From a checkpoint of a small encoder-decoder audio transcriber.
Model: 2.9M parameters, encoder arch crnn, encoder norm layernorm, encoder activation silu, encoder widths [192, 288, 432], encoder rnn gru, decoder width 128, decoder layers 8, decoder norm layernorm.
Training: muon at rate 0.038, 600 steps, batches of 64.
Data: trained on read English sentences (LibriTTS-R), 15625 training examples, 2.5 epochs.
Rows from block 2 of the audio encoder of a small encoder-decoder audio transcriber, named by matrix and row number. Each number is 128 + 32 x the weight over its row's rms, rounded and kept within 0 to 255. All counts start at 0. Numbers have three digits each.
After each channel's rows are labels from the 100 clips, of 14976, where the channel reaches its highest value: "top examples" is what is common among them. Only what is clearly more common there than usual is listed. The data: read English sentences (LibriTTS-R).
# conv: width-3 conv (encoder.blocks.2.conv.weight, 432x288x3, each kernel summed), inputs 96-191

conv.251:150130104132098123146091115079108150147134185117067144139164201165135132130206120112124146194114167128116142153144107052193113162094144131161103117143151195110075162129129069182153140145187118123190142109136141109153067162192156107167115142108092121144133150101084139158125111151102116104
top examples: voice: male

conv.47:150071107139093164114109162156137099116112106144056180101132125126097127152153160181115151072026132139160173144083115065177096148160094136150110148104089150106086143175112098108173126109121141104156157220102117176119122110151124193183125183067127121089102143113133118117154159113105115116
top examples: voice: male

conv.221:030145151193152073083117099109094108139068161149119116089150157124166162129144091148126158134180129086171122081134126169100143154116129137165117160096114100127148091117075109142193141220113124120164125132148103152078127129103126133147131153135137105087124148108141200130121075071136145114
top examples: voice: male; the word "his"

conv.18:117107096128117153144123091129087079128140138161136095063116090129132136127088162159125129174091127104108140125109101132135134123041151115116106135133080098180106075123140138162108164113084127143155171144129139129110116093120123129171121183130140110172086121151126068132140204133149121196
top examples: voice: male

conv.83:085126068112156145095137108123142155082080130142154145144149116171094170142135210114135138015151101118161121082145184178086200095108151128148164111090154112067140060107142155179146109156168121066177103158123143130130104135136117132133131141158106167144125143085122109147158119127131070149
top examples: voice: female

conv.65:130138089116134122160162086195177098078123115173144178108145100101163100111136099109117148133119153104096135115114114101131100153186124201091135109147164121157082085171093160114182128140178112086129153141131168083097161141137131090149097169198067120178170141157161059101055187101116167070
top examples: voice: male

conv.260:149120121151152150110080082107148109176125139134174101146156097093135077108131090120137157077138156143087183058121127187101123070159096116116133128116103162130128067099118101156146123115168180141109094068154144117208171178120155186088184108181143127133170127170141176138194122159098121112
top examples: voice: male

conv.337:085087041128099182086126122062106118111107126144135102098198135130148075171120127170112151115145174126165118101144104213055115105153154175127170114130185100094145136112108109113135105116133131110136133151144114159118139168162162124085143131086167166098143090141140124150106109032214097141
top examples: voice: male

conv.228:109148145062130153143053184096132158117141122158094142147128137118073093149128119128126179087138149127156166187067153175154130158141129144088113142124084133147148163095155129146181120130149135086159090121102174107081156114118181094115099115068159123118152112153127112140126108136133144144
top examples: voice: male

conv.328:152158121086100122160109121169118117114091080125165174158148164100146085101087081105114087140118147081151115143077166182122091165175110152072149090166151107099141139202125109149134120106107105132111146171142119116114131150147080126132123153105203146103141151141176114156100089091183088126
top examples: voice: male

conv.28:123133134184138172122125097143131111222140081147155094174115102126112125084094152075148149130177141122108139079173169124104171123076104149121113123161050129144101115154165045123104067111097126117108084167104134095135152128124083167195136109102140102151115122145098133242140159119074102156
top examples: voice: male

conv.214:129126116135123124137128129139111132134167137068095106175158118099122128077187109129215153164160090117109095116175086139153116176202144110123103114120100158231169137088119116104137087157119107209143176117171140157121121130180126168071113153136110173181087121129168149127147141127161154143
top examples: voice: female

conv.360:108113102104115127163107120195095122121151087135150146204138141155183101130144139108125081147170168107134128169116107110140155156119100118129098199110135213143164114185143167197120100073074112190116069099124121166086129133095095173099079159110141112087143143162082121155187113103159145114
top examples: voice: female

conv.377:106159185109136200179082085154094133150071112137126107156157159089126146116169122055128147172156164139124134151127064170136117132078119166197137051115150142148118138119120124114109190099102119114076136174134121164158088196182122109056138082186165142064133177133130094147167100177098129117
top examples: voice: male

conv.102:141195136100124153119113119082095074127133136149123117143131117179117130147089104118164123151118157148129103100169173167147115118068116102116125126134081121127054102137110150097091124077141162085155106121140184152164128149145178082145178078169142133108180184100177155151160123176140153097
top examples: voice: male

conv.4:186114147188166127182096122081141196112167158133129103104123075140072127108140153100139083149139173176124168104105155113049172139151148135096174092127203098138110210118117152135137159151081123124118184094133108151054147133120102107139133197152118130150168168160154119077141146088158053175
top examples: voice: male

conv.217:143100169132152073122112160100106125095144125155092065071110157135175130117078131102159182150124118088199084147207230152073123192113110139103119130076127138135182093087137106166180131078137174114196169143102093132168127102098131128125174131152166123095140160127161103123118158120112068098
top examples: voice: female

conv.249:121120141166109110094083122142158191122190184116117160153093114150106092129144107116115121123142161193103129167116149144133121096102081149157115060139171123127113224062156122116095153160099155129162104195153123201068073156136103136126138119111158088168130061087087134090146138145112110099
top examples: voice: male

conv.116:145130109144117158131114121121139077133163115118139141139123127133177129111149131090102059116152110166183173120091151255093100132145117117219172115087199137089120088147152106151135072153077142152109171170089132104174130126117203123089113189103082088092117160188140078076170164147145202100
top examples: voice: male

conv.201:140080112131113176103118105169085118106128141082101160090092087084078118126113159125120121134083110135192149125128180148108089183123125144106138122141102176127100144123144107105115174152076088139069108117086132038057105134099126096156147099099109110113105149131081112130199172147128138149
top examples: voice: male

conv.367:135139146192176101181167162095133201120072140164142101105134116105125159177172113093160162178139135120159095202152160157097107148090114140127121144117119158065120189101092110090178126119130172121151061112144138118177150125146132146119172141119101133058185090211120078124056136096100101078
top examples: voice: male

conv.141:155125198173169103129129176136112100145127134079117201059166114111123066148120096115173193081189125093119128202189123127068141143142146136126141088176109077137119063135101110109127115188035174126148138097150126126106158135165105138160116098093124115106135124112142156117128159134115068113
top examples: voice: female

conv.212:134147159134113176067127095121122113114121127134104079142078111150115102188119137123209148122117081092138135085172154111123078103144149141143167073084113099133149181115111125127174125115189126150077126074138124185142104166128107088129102115154157109110137165138152071111165069139164145140
top examples: voice: male

conv.314:122142184127109070149122075103126147182089131102113133147090112121142116110151091068171175063128140113142103143083076177129128117124129144159153152128176238121104116136151150149220163109170122136143103168120100111153099105126135133118151183147148123139133092134121096159046108157114115056
top examples: voice: male

conv.188:153079122068114136141080099143116125125120144109095134197171095118166103202077159073124141075106119189090130071068117112141089116092102181057127112148160148171114113122126173105142126135163099166133121137168164121079198124117138077120105167125161093182121128104095174104098203176117139163
top examples: voice: male

conv.216:103134069151099121184116141156175095083159085108152088182074111131123103127127083131071146135110117075148131140140109119113150121090175124097069166169126143142115068121147152122107102052070133169111092164156099124177143160146144009099093141147134133108159147189177086121092162155113109166
top examples: voice: male

conv.369:063149189109146117126104152166150174108129091083102151092044127208183151167125169082081088127129137149136130050168160123091097136132089116134154169145178102133120140139151144153137092109116123090158082113109147099143163160141087151079047088124113106086116173129099218113102141170138175139
top examples: voice: male

conv.419:168124126170087139083152154174143111126093094127108109157119124122163144106164113162142110122123120123144084144174170127147123138173110135073193108139182146084084135085112061130081182104205118091127141150147110161134154130137099085164088141163130156119176163152120106175129122112148078074
top examples: voice: male

conv.62:136111143086124109105128171112182181136116131136193112171105089141163127185195129193209131152132132138195197175172162095133146135110144081061144108108093131120141082140118099169207150165092090115050117122117120147142116162176133112140108207139128108054208151091151113060124087113096121140
top examples: voice: male

conv.90:094124091117135102148079122121160098072129130082079146133110109075179145135135087125235101151096090121102146122138132185183185055128166112137115131105092114091152144108142127155161153103100125114105147132115144130114140109160130128182132087076062140162096115119150069152054110085147124062
top examples: voice: male

conv.209:138096166087126123139166136094149104141125102149113118148122099121088135111139133136145178135099117108078058122087138119113116100104126110175083176147171100124180133125140119136096150156109139178103071133090117142118129163087163127052150167184152139082103108114128128132140108166124111122
top examples: voice: female

conv.223:137111104109169100107157063142098112075134153170145135161137138127156189093119140164103076137113134085074095095186200101117135111083102150059125172137090087103129103093115088143085104165108156173176164168070143150130160139134153117171111116176164132078096133146075130138139103113093192122
top examples: voice: male

conv.269:148165139149073158105137147119131115126128200080082139084161098111089165203129170178114132121128145057186145102128101108072052161092130124079055123157191112142087114097174150138168191047087105151141127079154158105130112116153164136155127161142125130112090117129142110103090138170197132114
top examples: voice: male

conv.321:122163089088093096118122142100195095117137095110160140125100134114120140204101116114113194125104094087136144109127091145162160115148106088168117141077126085116145106131119130135100121112186176142172106065133144092130058087074112123143089125098145177142108119190063102110141162144108140081
top examples: voice: female

conv.164:134141144144109170125111135094129130166106196206128166077104126146117122142118116130053143129114130075094206094084130106102134129153152160096121196129078156174093098150122077104150099199077169099027136149091142091124152136125100175155150158064126137152153133143184105081117144135073114155
top examples: voice: male

conv.105:122129092094102135106111137098176148168118092159104139176096115136095134188119132133141116064127156119146125084140122158090147082075132090099159113120088078161093162164099110174166107097185126110147078084093102149060164140137104132116104139137179093155105173110071182119048188205107141132
top examples: voice: male; the word "his"